From a checkpoint of a small image classifier.
Model: 64-pixel images, norm groupnorm.
Rows from block 5 of a small image classifier, named by matrix and row number. Rows with one number belong to one channel. Each number is 128 + 24 x the weight over its row's rms, rounded and kept within 0 to 255. All counts start at 0. Numbers have three digits each.
After each channel's rows are labels from the 100 images, of 14976, where the channel reaches its highest value: "responds to" is what is common among them. Only what is clearly more common there than usual is listed. The data: capsule endoscopy frames (Kvasir-Capsule). In brackets: how many of the 100.
# convs0: expand 3x3 conv (model.blocks.5.convs.0.weight, 168x56x3x3, each kernel summed), inputs 0-55
# convs1: project pointwise conv (model.blocks.5.convs.1.weight, 56x168x1x1, transposed), outputs 0-55

convs0.97:148142139122096129127117124171146131131074139146165107103152094118172103143144130121136124110092134122142107112160116065081146165123140119103113173124128130105101152157
convs1.97:140130155113113134138125127137109124139194134116099135130126136160129149123074141150090101120160169131119148126114127163150123090086133089133147147110156144151118062105
responds to: finding: ileocecal valve (25)

convs0.132:155136182117114123134180134139090170131128106116132141150117129150092158152141153128129136104093138087121174129143154137110128109133115122178160184096121123140128162134
convs1.132:131131147166088121156116097104088133170119113141124153075136118133090117138162141117104154096125158099127098116127133158110144139147107150142131182129128114183138095145
responds to: finding: angiectasia (38)

convs0.158:114135094082134132090145149143143163132165129134155133127173137143150160124106099133162126127115124147106152148141142119142155111144155080189158137142125143179143112159
convs1.158:135122127169133112129115134162125143182134114129097064113119108114102141117077126107136103136146118061120161135120133111133129125107074108100116100132123107127114094097
responds to: finding: ileocecal valve (85)

convs0.1:084142179147122110103098110124110128072157177140107137144170124157090141128156127165108133145109151154118089139108148128106092129135124131110131126093173110125111121125
convs1.1:164115085089145099158118143127140151154135126156171118122136141148112159122126161139150186137141139147160126110119150105128106143135173156151099156103099133157172148150
responds to: finding: angiectasia (29)

convs0.123:125157112132106130080151164088130138126118147116144142161120135132147161134101097117169131125164097162119123128119105088129119179098122074139169120147112097117140094107
convs1.123:139142098127146123134124121130168120148171138173148103074130130075136110109109127092120077173106145128087145112126135105123125111161119115101125144159136158096131155100
responds to: finding: ileocecal valve (51)

convs0.4:092136093153159119123149123133080120126118125186128115124123135122106121149107123132095117131171156119108079115124171118153158162113137139084056109114127122119118129123
convs1.4:125131146081120099174183145156117086122100175153127096160119091108141134176123127135131114113133112138135139133110124099135105158180116147150142102137123104133166130142
responds to: finding: ileocecal valve (26)

convs0.113:095155149091142162102118143164109139133185149137128165134122120126131132104115111148137116119138148114091175144174138183118147087155168123118133115101104132160124108135
convs1.113:113074134124159159082120121163085145122157151124133120128122113114120111111119140119164083119157131095130084086123103114131093128175116145156140145097120111166119107108
responds to: finding: ileocecal valve (55); finding: reduced mucosal view (41)

convs0.51:144097099128106139126144128118097120110126121139154077129118143113110136200099080142127133097115111108122102176101120083078119099146136123110146122096125109118139130093
convs1.51:078131116111151105132136144140155121107150092130122132109120100135104154148110148076072108133136132157133122117110145140156164126092159090153120134129075124082138155102
responds to: finding: ileocecal valve (40)

convs0.46:092116149132112101177119150125126122150114128130131152140069113105132177129123109115108098116189163143099119137154077139115105150124121076118125140121121137146112127086
convs1.46:133104079136153143129124153136123126092141103101157116138132104133148097134127132133120136139129112110151160143093140121129167144174139094138158055139094129076127103166
responds to: finding: ileocecal valve (32)

convs0.45:134142138156123105118156171127108091116119091170148103123119076118089184094102098106104131144170115143101120090145121155110137112114151158123126106130144142144119146103
convs1.45:138119149111104139153150086178143110116109133119137150138100147143148124139115094134146122117109105149126163176127171094108123158166072117135128066128102131112140116158
responds to: finding: angiectasia (29)

convs0.47:152141146117111078134174112129074142111155146076156114141114108122098114130152120124148138138152120070141137081132177123130127141115154143122149164120150157108119118154
convs1.47:125112125074082174179130154147091135168134112148115100133119127137124161123148123103128138120140171142122100146166126089144114139108129163165149118132115165145150097148
responds to: finding: angiectasia (29)

convs0.153:127169125164144079135109162085139104153100125148155110106131077145142143083094107115138123121113129130097089143109106079160123119143117148112139135103153108135089122120
convs1.153:154129148118117119139172117168101126059130124183152162124109162122114121127145139100156130121153116130174155125111163154110125138145149115121133086137090153108158143150
responds to: finding: angiectasia (70)

convs0.58:148150119136123090165119139094172068150146105145128144087123124115140129168129136160154133154084159116131135115154124116089152094134152099107089132104158142151111111126
convs1.58:099102072108140133085126094154148124102111155130139130173135131114134109078120097129153163088155112103133101118131106123156126114134130084121155112113113113148077139100
responds to: finding: ileocecal valve (41)

convs0.12:080155145118180126106126130165086113126158149107082120161097133162105108173141147112130111141139141151115139116131127148122127107134106082122097142089125114126078135103
convs1.12:145085096138130078147163113114145120164138124150161144089152096142094108140162165117112145146147160128128160158157139104155133099136145140124142145146100075119156131139
responds to: finding: ileocecal valve (49); finding: ulcer (33)

convs0.82:142119117104165121126144143164122161159107169106129139168144116174134145174137142126130115115111144069136140107092096129131139155165131108114157133097120095142123078104
convs1.82:133149085122102146115187079129150106118112136131127124158136122172126126119125121109078116171145142130124143148175135109148131149145099148130144140182117095100156106159
responds to: finding: ileocecal valve (36)

convs0.161:120125122135138144085112114078079116148136138141188117100136110124076122131100136145132146121103070103160123097135091095136157134107110160120144136114134101130147136100
convs1.161:101120127134081138179121135135174118104138143138145144152170167148153138112160078066102106136125153123118144131125129160102108137143144105131098103115166131124159134149
responds to: finding: ileocecal valve (25)

convs0.104:159124125150112169149097108117135112104101093131102093131148115120108147133128180091126093127120152138142164137086111136116117087123157095149141109149138101165171131169
convs1.104:108183148116156170121108174162110143126131126132125129118094137121125097098146121144098151135148127129078106160148154105119129174138138150176152134127139118111100092087
responds to: finding: ileocecal valve (25)

convs0.122:145131135140153110124121113138086120131138136126119136133174123119090069103128042125148111122123141143118117152146157126119145104134116102119170123197131165126142143129
convs1.122:140111125126122102107106159166174130124145149104154151152125143132101129139150131129081157142062122102146126141118118124146135172114084124110121121102115148073176109115
responds to: finding: angiectasia (37)

convs0.3:093150146159103140129134122123128096144155127122116134138085116113118118146148100151159141118141141117178149111148144156094143093101154077085113150098084138169155153135
convs1.3:115119122100164125101129118118147127177150116130132135095148124095125110133140120146121125143156128105101089146082085113148127039151127120145115149144158109125084145118
responds to: finding: ileocecal valve (61); finding: ulcer (29)

convs0.151:129134141134157136112129112144126121146102084188111117121146125070114085100110094128126163144160143131114112096167115088139128114117091077126148140103107149147108133146
convs1.151:140164146114152129149161094130135120129152112120148104087114126128140122146089142087133134160143147139173171130104118119130135121134144101145130075180105122079166116091
responds to: finding: ileocecal valve (73)

convs0.100:180155154094132144097157167155141125139140114084131115129121100088074103127109136089116146129118154161127125169117132143110145129147148148178134141152154161123137104130
convs1.100:110148086141177162132122066129167129118144136151148083123109104109142097126080105141140136134147105140129121100141147111160117100099138156137111101171106102150104120125
responds to: finding: ileocecal valve (33); finding: lymphangiectasia (30)

convs0.63:136148100162132158088099125136113123095099121157165154101179124150125081098115131139116108104147139133132135142123142173144133155139149152136077102131122108086126085108
convs1.63:152102110128154106140144138130152119107097120167082110131136158183154160136146081169108124141147166116141135150129103136138142126165114111130166134105132133150121063115
responds to: finding: ileocecal valve (46)

convs0.155:138143156156138152124158137129123134119178125152146147086110119116107127070160096116132147118146127177153104080108172161104135139110109137148132073113130145138113143108
convs1.155:118113150149147079088140104159129115106146115117166154097138164119107118099131110082169142077149117111115121133107120145115094111178118152117135130116119133114153157173
responds to: finding: angiectasia (70)

convs0.78:134122167121150110153123095116085084106148139125154108104129126157135104153113112117112135120061098086094153160133128129158102152104122126104111128146169092143127148100
convs1.78:113124103115106092143125123129138182152091162173117097111138141143138166128192136146134132130183150127119133108133149133099157131151122121114136123147087103160110085124
responds to: finding: angiectasia (60)

convs0.18:081130179121129117097093133133146155146195106079088087118130114142112130125148125141134117134126131129123146122146108094142075113105111133118104134157111149175112142135
convs1.18:156074108149108097131119124154119109083106125116138131170135120172147165148142095102141126138121144157103117160125165122131144151122129114114169127138074085123139084135
responds to: finding: ileocecal valve (69)

convs0.69:151135111168143093112153118111100135173163138133174145157109132148166121128135139127112126121147123085159116137117149075156148106121092109074093137138129154132152095123
convs1.69:114151136104137139123123102147177113140112176112078094152119134116166157148123144122150119155124129098116124158144129122148131117113136074157122131174159117126078168095
responds to: finding: ileocecal valve (70)

convs0.79:144118111134145101122166133170125151115136160135099155146098159142135128078113126171121092146123201106172130109165145143128120136098144139146116136132150110160114162135
convs1.79:129100150119132176129147088139151127143157126109159134116133114094159091158096116079171123142158121127119134144144102132116091098166157103097133102177134124157150139120
responds to: finding: ileocecal valve (49)

convs0.112:152096114110136098081082107151155098110132126083143151149164144155162157121158111133132151109113134111125093093104154142159098101145127132179119139155128116157118128149
convs1.112:157162126129141170164117150135096106121133150127137053118118163141126102142135154167127157114186131136137145161129141110113152118080094145140142151105108122120122120157
responds to: finding: ileocecal valve (75)

convs0.10:138113134141167124140131165087111120090164093186108131156112127105116112162119138128088159115133118139131169133140149115135078170129109131144077106118119133156105105142
convs1.10:155119143122129155081109127105097076155097146133130137121148122153140168165163116083103143159146139146114153144147142136132177149167115101099144138156090124154129142128
responds to: finding: ileocecal valve (41)

convs0.64:132091119173180096111082107122133116100108137117115122148104108109110133136100129160081128105113141142187159140118129154134122158111174116107110104159159126157139118123
convs1.64:110133134082123192142153118112139135130080134153138142114149166152129119152138092163130121125117120147122102133111108125103164169173122127188112148156137132147103126093
responds to: finding: ileocecal valve (73)