{
  "arch": "efficientnet_v2",
  "model": "image classifier",
  "dataset": "capsule endoscopy frames (Kvasir-Capsule)",
  "train_examples": 42238,
  "image_size": 64,
  "crop_scale_min": 0.7,
  "horizontal_flip": true,
  "translate": 0.06,
  "targets": ["finding"],
  "num_classes": 11,
  "norm": "groupnorm",
  "hidden_act": "hardswish",
  "weight_standardization": false,
  "channel_attention": "eca",
  "depths": [2, 4, 2],
  "kernel_size": 3,
  "stem": "deep",
  "expansion": 3,
  "widths": [32, 56, 96],
  "loss": "cross_entropy",
  "head_dropout": 0.1,
  "init": "trunc_normal_002",
  "residual_init": "none",
  "optimizer": "muon",
  "muon_scale": "spectral",
  "learning_rate": 0.026,
  "momentum": 0.95,
  "nesterov": true,
  "orthogonalizer": "newton_schulz_5",
  "adamw_lr_other_params": 0.001,
  "ema_decay": 0.999,
  "max_steps": 11400,
  "batch_size": 128,
  "epochs": 34.5,
  "lr_schedule": "step",
  "warmup_steps": 340,
  "weight_decay": 0.004,
  "adamw_weight_decay_other_params": 0.01
}
Rows from block 5 of a small image classifier, named by matrix and row number. Rows with one number belong to one channel. Each number is 128 + 24 x the weight over its row's rms, rounded and kept within 0 to 255. All counts start at 0.
After each channel's rows are labels from the 100 images, of 14976, where the channel reaches its highest value: "strongest on" is what is common among them. Only what is clearly more common there than usual is listed. The data: capsule endoscopy frames (Kvasir-Capsule).
# convs0: expand 3x3 conv (model.blocks.5.convs.0.weight, 168x56x3x3, each kernel summed), inputs 0-55
# convs1: project pointwise conv (model.blocks.5.convs.1.weight, 56x168x1x1, transposed), outputs 0-55

convs0.37 [133 142 118 115 106 143 151 161 145 167 164 169 148 153  80 143 133 174  88  93 123 166  95 104 136 134 140 142 103 110 147 105 161 158 139 113 127 123 153 125 131 142 103  85 134 116 108 119 114 174 160 130 116 144 138 106]
convs1.37 [144  88  82 121 111 115 146 113  85 134 101 116 133 128 165 105 144 105 166 145 105 134 132  85 127 104  80 140 134 146 133 140 111 136 111 117 137 109 130 156 139 145 129 122 110  76 173 161 179 102 126 146 136 115 120 169]
strongest on: finding: ulcer; finding: angiectasia

convs0.70 [107 119 113 145 132 160 143 111 129 138  81 103 102 126 127 127  76 130 156 104 141 192 124 100 116 121 109  84  84 161 118 127 123 116 127 124  95 160 131 159 137 127 113 147  90  92 111 124 129 128 148 143  81 136  91 126]
convs1.70 [137 141 131 127 119 135  99 151 131 164 121 168 134  58 121 139 147 139 120 101 118 161  97 132 109 125 144 132 167 110 157 142 114 129  86 134 131 101 149 132 113 136 177 174 135 166 134 124  71 115 109 142 138 165 140 105]
strongest on: finding: angiectasia

convs0.22 [106 146 138 107  85 157 128 134 130 113 131 123 128 123  99 129 112 156  73 145 131 113  93 116 133 109 113 143 116 138 128 133 136 166 164 120 127 177 156 153 108 121 127  54 145 120 120 171 130 105 143 122 163 139 134  74]
convs1.22 [131  92 135 139 113 120  99  89 126 102 131 149 140 120 133 120 121 139  89 128 163 139 139  89 160 114 106 175 129 133 113 134 142 130  65 132 120 132 162 131 153 116  99 148 126 101 133 154 137  69 160 135 150  85 172 138]
strongest on: finding: ulcer

convs0.111 [132 113 111 101 166 120  79  73 105 132 157 113 132  91 110  98 145 150 128 131 166 118 161 115 167 124 152 138 127 137 132 112 115 111 124 122 108  95 108  66 134  91  90 173 141 119 145 161 116 127 124 121 102 140 130 131]
convs1.111 [130 159 164 140 124 120 159 131 141 112 118 147 135 130 145 135 108 109 122  90 105 157 129  77 144 119 143  70  94 110 145 125 119 141 154  93 147 138 148 189 150 135 164 119 161 155 163 119 132 142 123 103 169 162 116 131]
strongest on: finding: ileocecal valve

convs0.7 [109 146 144 117 165 134 110 105 140 127  60 102 116 112  99 121 135 168 116 133 143 107 136 106 126 109 143 125 154 173 106 121 134 135 143 137 104 142 174 160 166 113  85 123  94 105 118 110 134 100 114 134 155  84  97 153]
convs1.7 [121 128  97 108 130 113 162 177 148 143 119 139 141 142 133 113 115  76 110 112  66 106 111 125 136 115  92 127 151 128 135 182 122 122 130  86 127  88  67 122 112 106 114 149 120 103 153 156 155 123 117 153 116 132 126 115]
strongest on: finding: ulcer

convs0.17 [114 148 179 145 121  82 126 103 130 148 145 134 134 139 148 128 138  99 101 143  86 136  92 135 196 165 153 153  72  98 103 112 143 140 124 164 121 131 149 108 154 124 132 106 142 138 145 119 126 158 123 121 169 128 146 127]
convs1.17 [130 127  97 122  93 135 155 122 123 119 183 144 146 115 147 150 144 114 123 121 117 179 147 206 148 114 132 152 135 115 135 126 127 124 126 138 137 121 153 122  72 129  97 104 132 115 121  79 163 166 121  93 128 121 150 152]
strongest on: finding: ileocecal valve

convs0.8 [ 80 142 165 130 157 174 111 112 138 151 138 144 127 131 152 152 153 145 115  96 146 125 128 107 123 103 119 106 104 143 141  94 122 159  91 118  85 104 122 172 167 107 137  89 116 101 108 158  92 159 142 140 108 135 150 151]
convs1.8 [121  86 141 125 144 122  70 139 138 108 125 132 153 126 102  91 150  93  88 113  95 149 148 181 132 112 120 124 129 127 132 164 129 126 109 102 133 130 125 107 118 125 115 148  88 163 175 101 127  74 145 137 158 155 145 114]
strongest on: finding: reduced mucosal view; finding: ileocecal valve

convs0.71 [ 90 136  85 157 131  88 152  94 119 136 126  99 123  94  86  94 113  88 124 123 130 138 140 165 140 113 117 128 142 117 147 136 120 135 109 147 109 161  88 147 135 100 155 106 107 121  76  75 136 148 154 103 144 150 140 121]
convs1.71 [138 124  97 138 191  97  99 159 111 179 124 112 123 113 141 137 148 149 154 124 127 116 135 147 141 172 145 128 159  98 110 108 121 117 156 110 124 159 169 103 149 126 117 161 162 116 140 127  92 147  98 123 108 117  82 103]
strongest on: finding: reduced mucosal view

convs0.131 [147 134 130 172 118 147 132 149 106 134 106 119 145  82 189  96 121 121 138 132  89 123 182 109 109 127  89 128 135 107 155 110 114 161 115 177 102 131 128 126 103 149  97 166 127 111 140 104 159 118  92 112 154 124 131 135]
convs1.131 [118 109 114 130 128 117  90 144 113 113 136 188 111 186 110 170 119 148 118 107 140 121  80 121 116 105 152  99 115 136 129 112 100 118 156 108 141 168 156 111 133 123 138  83 121 120 138 137 111 164 119 137 127 140 106  64]
strongest on: finding: pylorus

convs0.95 [ 81 137 152 127 114 109 136 133 107 134  77 150 135 128 102 141 124 171 126 164 108 144  95 104 137 156 111 118 172  98 138 112 125 154 165 145 173 159 140 159  95 123 124  76 103 138 136 153 143 140 123 115  91 130 112 106]
convs1.95 [ 87 133 121 108 108 110 113 117 155 149 105 128 138 146 128 106 161  71  97 102 135 111  95 140 100 116 129 151 126 158  92 143 149 120 130  93  99  97 112 117 160 152 145 133 169 133 140 173 164  98 132 177 119 125 103 134]
strongest on: finding: ulcer

convs0.96 [161  90 152 119 189 145 164  94 143 124 135 143 133 116  90 106 135 117 149 105 140  90 102 127 172 112 114 100 164  92 102 126 150 133 141 170 135 116 119 109 146 142  93 151 142 130 140 116 100 119 111 121 137  73 124 125]
convs1.96 [ 91 134 122 107 113 127 123 159 115 103 118 147 137 132 140 134 105  79 108 132  89  90 130 118 129 135 108 159 109 130 157  98 115 122  79 103 129 121 134 158 116 143 183  82 173 150 114 111 118 105 165 113  96 138 140  88]
strongest on: finding: pylorus

convs0.0 [122 137 133 151 171 133 103 114 115 123  69 124 128 103 162  93 128 137 137 142 134 105 112 104 134  71 113 156  98 117 125 106 106 116 121 156 167 156 143 129 164 146 137 107 170 127 148  84 115  74  97 125 128 106 121 132]
convs1.0 [130 121 127 117 123 122 140 157 144 150 155 147 112 124 127 172  91 102 102 130 135 147 108 111 127 138  88 161 128 104 155 141 152 100 151 124 143 115 120 133  94 148 121 212  76  88 119 170 126 110 110 124 102 128 120 112]
strongest on: finding: ulcer

convs0.25 [137 124 155 142 143 127  98 106 133 141  95  77 122 129 117  86 139 200 135 138 168 107 153 113 124 104 105 124 137 130 127 141  97 118 149 127 157 122 176 125 139 126 111 128 104 121  84 111 137 114 121 142  78 175  99 138]
convs1.25 [138 126 135 124 146 170 117 109  85 158 141 149 152 145 132 134  78 179 126 103 126 131 139 120 142 109 102 107 153 109 103 127 162 118 122 108  98 113  86 166 165 120 119 118 106 141 157 100 175 107 134 116 150  94 118 169]
strongest on: finding: angiectasia

convs0.137 [135 128 164 147 126 167 105 130 133 103 127 135 127 143 155 137 130 150 141 150 152  89 134 105 104 117 150 120 164 135  99 101  92 137  95 122 128  74 109 144  93 108  98 157  88 119 153 106 166 105  85 102 152 126 130 166]
convs1.137 [146 150 166 161 141 173 127 105 150 118 143 170 151 140 165 160 155 144 116 133 177 167 126 109 129 110  94 101 127 109 132 124 120 141 159 134 161 163 131 107 152 121 170  92 133 121 115 173 117 161  97 143 140 135 137 125]
strongest on: finding: pylorus

convs0.85 [131 124 109 137 119 144 103 126 138 155 140 115 122 119 149  63 148 163 133 113 142 172 109  96 132 145 122 137  94  97 108 107 101 124 140 100 164 142 138 123 136  97  75  98 110  84 173 122  96 103 129 139 149 101 130 154]
convs1.85 [ 93 101 141 118 168 125 161 147 133 140 142  74 157 120 137 144  93  82  93 104 102 151 108 161 110  53 132 121 136 128 110  99 144 118 123 164 128 135 128 131 140 172  89 117 151 129 147 106 143 131 121 136 131 136 118 134]
strongest on: finding: ileocecal valve

convs0.149 [ 83 148 150 139 141 173 133 140 123  90 137 101 179 154 153 118 130 162 125  94 124 141 140 152 161 134 160 165 150 154 136  97 113 161 132 149 115 118 114 158 119 141  94 120 115 186  92 121 114  92 114 112 122 146 125 123]
convs1.149 [143 115  99 190  91 159 114 127 115 133 148 112 143 124 127 115 161 138 131 124  96 114 136 145 118 147 153 135 134 119  94 127 114  97 150  84 129 143  98 133 122 130 170  84 142 152 118 158 136 156  95 119  97 138 196 115]
strongest on: finding: reduced mucosal view

convs0.98 [141  62 116 186 120 121 146 148 124 141 104 117 162 102 102 124 114 136 142 159  99 112 116 153 157 115 111 114 103 114 150 109 165 131 114 153 110 168 106 130 136 126 126  86 144 131 111 106 122 119 125  72 122 132 147  79]
convs1.98 [126 136 130 116 101 152 137 150 116 150 136 133  96 121 118 113 136 175 106 121  97 150 118  85 151 145 147  96 130 130 131 153 173 110 142 119 123  78 119 150 105 108 163 183 117  99 133 135 140  72 160 144 172 122 104 129]
strongest on: finding: angiectasia

convs0.105 [129 160  96  78 133 152 100  81 103 185 139 106 151 135 142  97 150 124 150 126 151 144 140 136  88  88  81  95 138 122 124 122 149 168 162 124 148 147 146 153 121 107 106 133 137 127 130 122 113 165 121 146 145 110 126 156]
convs1.105 [150 119 109 159 165 149 125 151 152 157 136  81 133 148 121 140 130 157  86 120 130 152 106  75 105 113 128 179 119 123 162 159 149 119 132  78 108 111 100 114 113 124  96 173 140 121 148 114 125 130 149 110 126 119 108  89]
strongest on: finding: ileocecal valve; finding: lymphangiectasia

convs0.136 [103 158 114 127  90 118 134 122 129 124 104  99 115 156 122  89 102 151 150 191 139  77 114 101 106 124 148 156  94 156 151  86 114 116 125 143 149  99 116 117 150 148 149 105 114  78 126 162 125 119 154 147 123 144 108 123]
convs1.136 [131 120 159 124 169 107 149 112  98 131 139  58 134 118 143  98 129 158 112 118 133 140 173 127 118  99  84 145 160 130 134 137 119 115 146 126 105 105 129 108 136 106 182 126 145 149 113  92 122 135 190 127  97 139 115 150]
strongest on: finding: angiectasia

convs0.120 [139 113 137 125 156 124 130 111 105 115 154 128 100 101 108 172 132 102  96 172  87 103 145 132 153 127 147  96 140 118 139 187  95 167 124 123 139 145 135 139 112  96 100 143 155 145 132 134 118 146 156 164  92 122 109 180]
convs1.120 [129 173 155 115 128 130 164 124 129 137 101 111 146 144 150 119 117  80 149  73 147 142 127 135 168  97 149  82 126 168 163 134 141 105 140 113 110 134 144 154 161 146 150 162 117 166 180 124 114 121 113 137 159 128 118 139]
strongest on: finding: angiectasia

convs0.11 [100 124 127 175 154 174 111 100 111 126 119 170 136 142 138 110 150 127 110 117  90 160 163 118 131 114 102 148  89 135 144 118 134 168 146 115 115 113 129 129 125 102 149 125  51 124 109 130 158 112 123 130 120 160 138  81]
convs1.11 [132 110 118 146 169 135 121 140 162 120 163 140  92  94 132 135 159 150 144  98 102 141 132 169 144 153 149 141 171 160 164 159 133 113 148  95 105 141 129 127 127 132 155 100 186 141 153 132 142 107 136 144 124 131 181 101]
strongest on: finding: reduced mucosal view

convs0.129 [105 123  56 124 119 126 141 116 155  94 114 135 111 100 128 156 186 165  82 138 133 138 141 105 152 120 175 162 120 131 134 113 137 139 137 115 158 161 135 137 112 147 107 116 128 100 148 150  92 120  95  94 130 102 130 112]
convs1.129 [134 158 117 155 134 117 127 157 146 144 120 101 131 121 128 120  96 117 117 140  96 117 129 124 163 126  80 139 141 144 146 149 115 124 137 136 109 100 100 149 122 104 134 193  97 114  86 168 165  90 175 165 148  95 107 141]
strongest on: finding: angiectasia

convs0.102 [102 100 133 139 112 177 136 126 124 129 154  96 107 102 111 130 131 142 151 169  68 119 135 109 130 124 128 143 132 187 111 114 126 167 113  94 115 144 158 122 140 129  65 132  87 108 141 117 135 103 122  98 148 117 161 137]
convs1.102 [154 144 108 131 118 103 153 150 127 125  73 142 108 159 130 127 113 110 117  87 115  98 122 109 116 142 144 119 122 149 126 118  86 175 156 112 120 103 159 118 153  95  76 153 142  80 137 136  79 139 134 154 156 138 129 101]
strongest on: finding: angiectasia; finding: ulcer