A small image classifier, trained from scratch: 11400 steps.
Rows from block 2 of a small image classifier, named by matrix and row number. Rows with one number belong to one channel. Each number is 500 + 40 x the weight over its row's rms, rounded and kept within 0 to 999. All counts start at 0. Numbers have three digits each.
After each channel's rows are labels from the 100 images, of 14976, where the channel reaches its highest value: "peak at" is the part of the image that holds the peak. Only what is clearly more common there than usual is listed. The data: capsule endoscopy frames (Kvasir-Capsule).
# convs0: expand 3x3 conv, stride 2 (model.blocks.2.convs.0.weight, 96x32x3x3, each kernel summed), inputs 0-31
# convs1: project pointwise conv (model.blocks.2.convs.1.weight, 56x96x1x1, transposed), outputs 0-55

convs0.87:484503466563397477578496507534485508454541443447483528534531505475557467512479487489448428513519
convs1.87:476459503564430519471580492554538545520490465479502472443496533529561445609541478483464508496521545426524464498513533453472515485453447517525500534502518557535540507574
peak at: top centre

convs0.77:540530506491496532503478531481509562474450466476460392583542460514457517550447481511451548516479
convs1.77:547500466483510496542532549500478464569498500469523524545475523449535453528529567557482552463532537474526509467554574550516495407507495518519376510480572517500510531533
peak at: bottom left

convs0.94:420483508470481498451551467540532482484541490537486412498430521448476505471550466562508432478475
convs1.94:573567481520515509491521575453475511501498455465559473457539450539561489461462536523527526494532516552474522470537461485543476455406464540537553473453515509464432509577
peak at: bottom right

convs0.12:502561496469551463443420520460504545499471551532504489527526550519496482531414566436464530501472
convs1.12:468515422395522530528596490481500529467490481424476471539460467446448507529492507445450498456485467445478545482536546553496429517520511521487476469541518578482539519498
peak at: bottom left

convs0.26:491514473636473524500457531471510509573515539500479520539543467460532570477499511466510537469550
convs1.26:510476526555472485577511502490530513475555532449465534487503437461579519506483559419483518497532487469505565530542512429460430440484469478475495432437481484470450432484
peak at: top right

convs0.20:533486475513497434519541458456395547549535525537481483511557491472502498444530478552527559541546
convs1.20:543477492489488446540491469555477483461488579581530552496441479520460488480463488497493511531529403456507496573503512519474517545510522591425560503567472470456502557501
peak at: top left

convs0.59:474421459508529448470547506459582511497427554541481464548514530526432509439498466519467505487517
convs1.59:508525454517513549520518503534437489565532470441512526489439530472476477452492548563506452550441553487451483514537495453480452410482530548490475451499484479517486624477
peak at: bottom right

convs0.70:504489431420530499532526504544472482450519488488523497494532488532530488427544585495533581483570
convs1.70:548475491461483441479475476423458509546557433493512528502552528509517457506440460494513463492420552556451518500510588457440499550535516583489543507433472525536486502489
peak at: bottom left

convs0.92:424548549523509506488502531463531568424545515533511533565519524469473445452468476476536463569505
convs1.92:603520456492556540527518456422534502532474446416446519537470473523520501508476500483505449502515449464520535442603481476489470496526475521546529451559468496499444524452
peak at: bottom left

convs0.2:499482543561540504450383506551492517522479521515465460487569473511522538445496531561493444505462
convs1.2:470530539440574573489511512534519555526460489476414514545496511523409492446521503530566525557508505551512519508520545487527495540464397443454568479509498494487514469533
peak at: centre

convs0.33:446478599520503485521528521485502384469476501470494520445506564531518544531523447461503476538475
convs1.33:497455552478506502533526558496543453487440458394436477479481491475538523557500539506545418505535531497474538580488470564464481511496541542446434471513444552508493521533
peak at: centre

convs0.31:497544518429550478489506494513481488487478402535437481605472502520478463540472441507541457503471
convs1.31:527568517514562527536591474462505495505409446495515494535532506477482454449490486445549480542509514530489420539509494491528517503538509470453517504506402490445572506418
peak at: top left

convs0.64:485527548534483455523419510500491518571566518510587514506548465477415519517441499508515541469470
convs1.64:493566530550521463562514472581479473473465522500520566566464514487492561471495507509468514474568491535504523506438525500481510398524508450495568440426547453503465446508
peak at: top left

convs0.22:539542520515549465509427501500431501451543480513487543479540583470540544550432466519492503449546
convs1.22:509512423513451536561506508545472554536527499548547470470477505506563516485391538518514551604490473523490456508469490556531493437469445475492514534499472526440571529495
peak at: bottom centre

convs0.21:471498520531530499503522563432511447478475510545472469529474493511511499588476491384558443496527
convs1.21:470486466501537497513457552557399475457483472575461501479405482492538452565442469472456464472466542482464534554532511452489556444547544487465486502552500506465472504535
peak at: top centre

convs0.5:427493537533498495533513516514528530559506439538552564522520564515500510440592552530496445478508
convs1.5:480502501514543493468479451508509453477481542552523507554550470493503431492527497501547549490449499403532480481595554531511487499546392550470582479471469477504465545462
peak at: top centre

convs0.44:503502473554523463473524539496560527549525466474444545518533508487545549511532397552507495477585
convs1.44:605490449475536462496506487507517502518505530496507503531497506408563525505546397443508549560452402535563559515508453487489462449505523495483499513488434476474502509482
peak at: top left

convs0.45:487476460545526452517469482536577543546548456434522537530539502546557470500480508470448465451566
convs1.45:508490521461526469476556484542566537526511539518575576459545492405457463530519472485491506518466442494580528558476533536472481446473480474531578464492450525548553532512
peak at: bottom right

convs0.55:439468464513468498515493484504474526541539603473418535499569474530453493524536519502527456494577
convs1.55:566444501528499457442506506508563497540484589521526462523452500469516478483507513476487497486487501480428414498587489544515440445574527498547485484519534498424586509493
peak at: centre

convs0.39:480542479540456436440493443481496556467494474479467535434474493492526474473598514497486570497564
convs1.39:500501528492513488513563456510440492474609497463406496520504551480490483544501437499543522608539551476521512461519448536477512546482530553506573502510438439482485521484
peak at: bottom left

convs0.60:504518548544509478521429471510451494489542580487545574487536522544544471590480507526560477468490
convs1.60:522492474521464572513497479517574496541516529515525498523475442454528503535446551488380540539521510473504452472547533533488412456510473480456483495505467524515600429474
peak at: bottom left

convs0.10:469456553475491495522442443519572535463582494494528539529532464460462577511428470491516482464494
convs1.10:512470550553472460551496508518534479583473524486498505516533485454534542525490515506469537496581471518533461499478531482607564451509403560560547528437451512502496472477
peak at: top centre; top right

convs0.40:507529459512488488442499532492592473509513482475444471558446495529527532522565547501577438450533
convs1.40:504558479531506442504485497504468493532428535469515520502572545458519535476488523493484479437504446561494544584549447510532405544575494531490484541493499514463581462441
peak at: bottom right

convs0.24:495532553492449399562508479471505452487497450469542499574476453538444545467553507501472504471469
convs1.24:477478500551537516589564517479512400533478534555531583432511502466403501491485522465492488528500547494565532501486543503459482460476429559504462506538498497524440511504
peak at: top centre

convs0.65:472490540510489443488505457463411544457499515444445512505475453561596517520561471535471486518505
convs1.65:507489487457460435539490462529508447465547522489456468417436545489485481413561472472504490438510548403492472490549447447481523551481511516524498469484531507512555422510
peak at: bottom left

convs0.35:456556534487515495490528493494515466524600524525508443492465587548556463531560481478526545538544
convs1.35:473531536441518534421534496501574447437501463462511471496524544466536472446460465550538474589486541456508550510485402563526475486487506495514496569537549503464515504541
peak at: bottom left

convs0.68:526474520517516502516461545460466492487513550574462549519518481484455368511490491528513540463429
convs1.68:559494539490551544481494476494519531455503497476451526494560545565568518529470561443538540538564478541465462486537522482591453494479474527503551543490450517571565440513
peak at: top right

convs0.54:564433487516534469526511556524506495487510534493569523427547515467513469499555436537469586544490
convs1.54:471555453447544514464458485538521504441488490592494499521482558463484527469504448506532526546493572522464503553550452584485426495459514478564480471525526476542565550539
peak at: top right

convs0.15:555552519513528490562422489474533526413530562547483564503532534500510497488519577487474540537515
convs1.15:528598569466440503507529491436516555547513544510506520524424541487502510480493525441462479557499541548480543453442400570495501480497436479505501505541542483503451501529
peak at: bottom left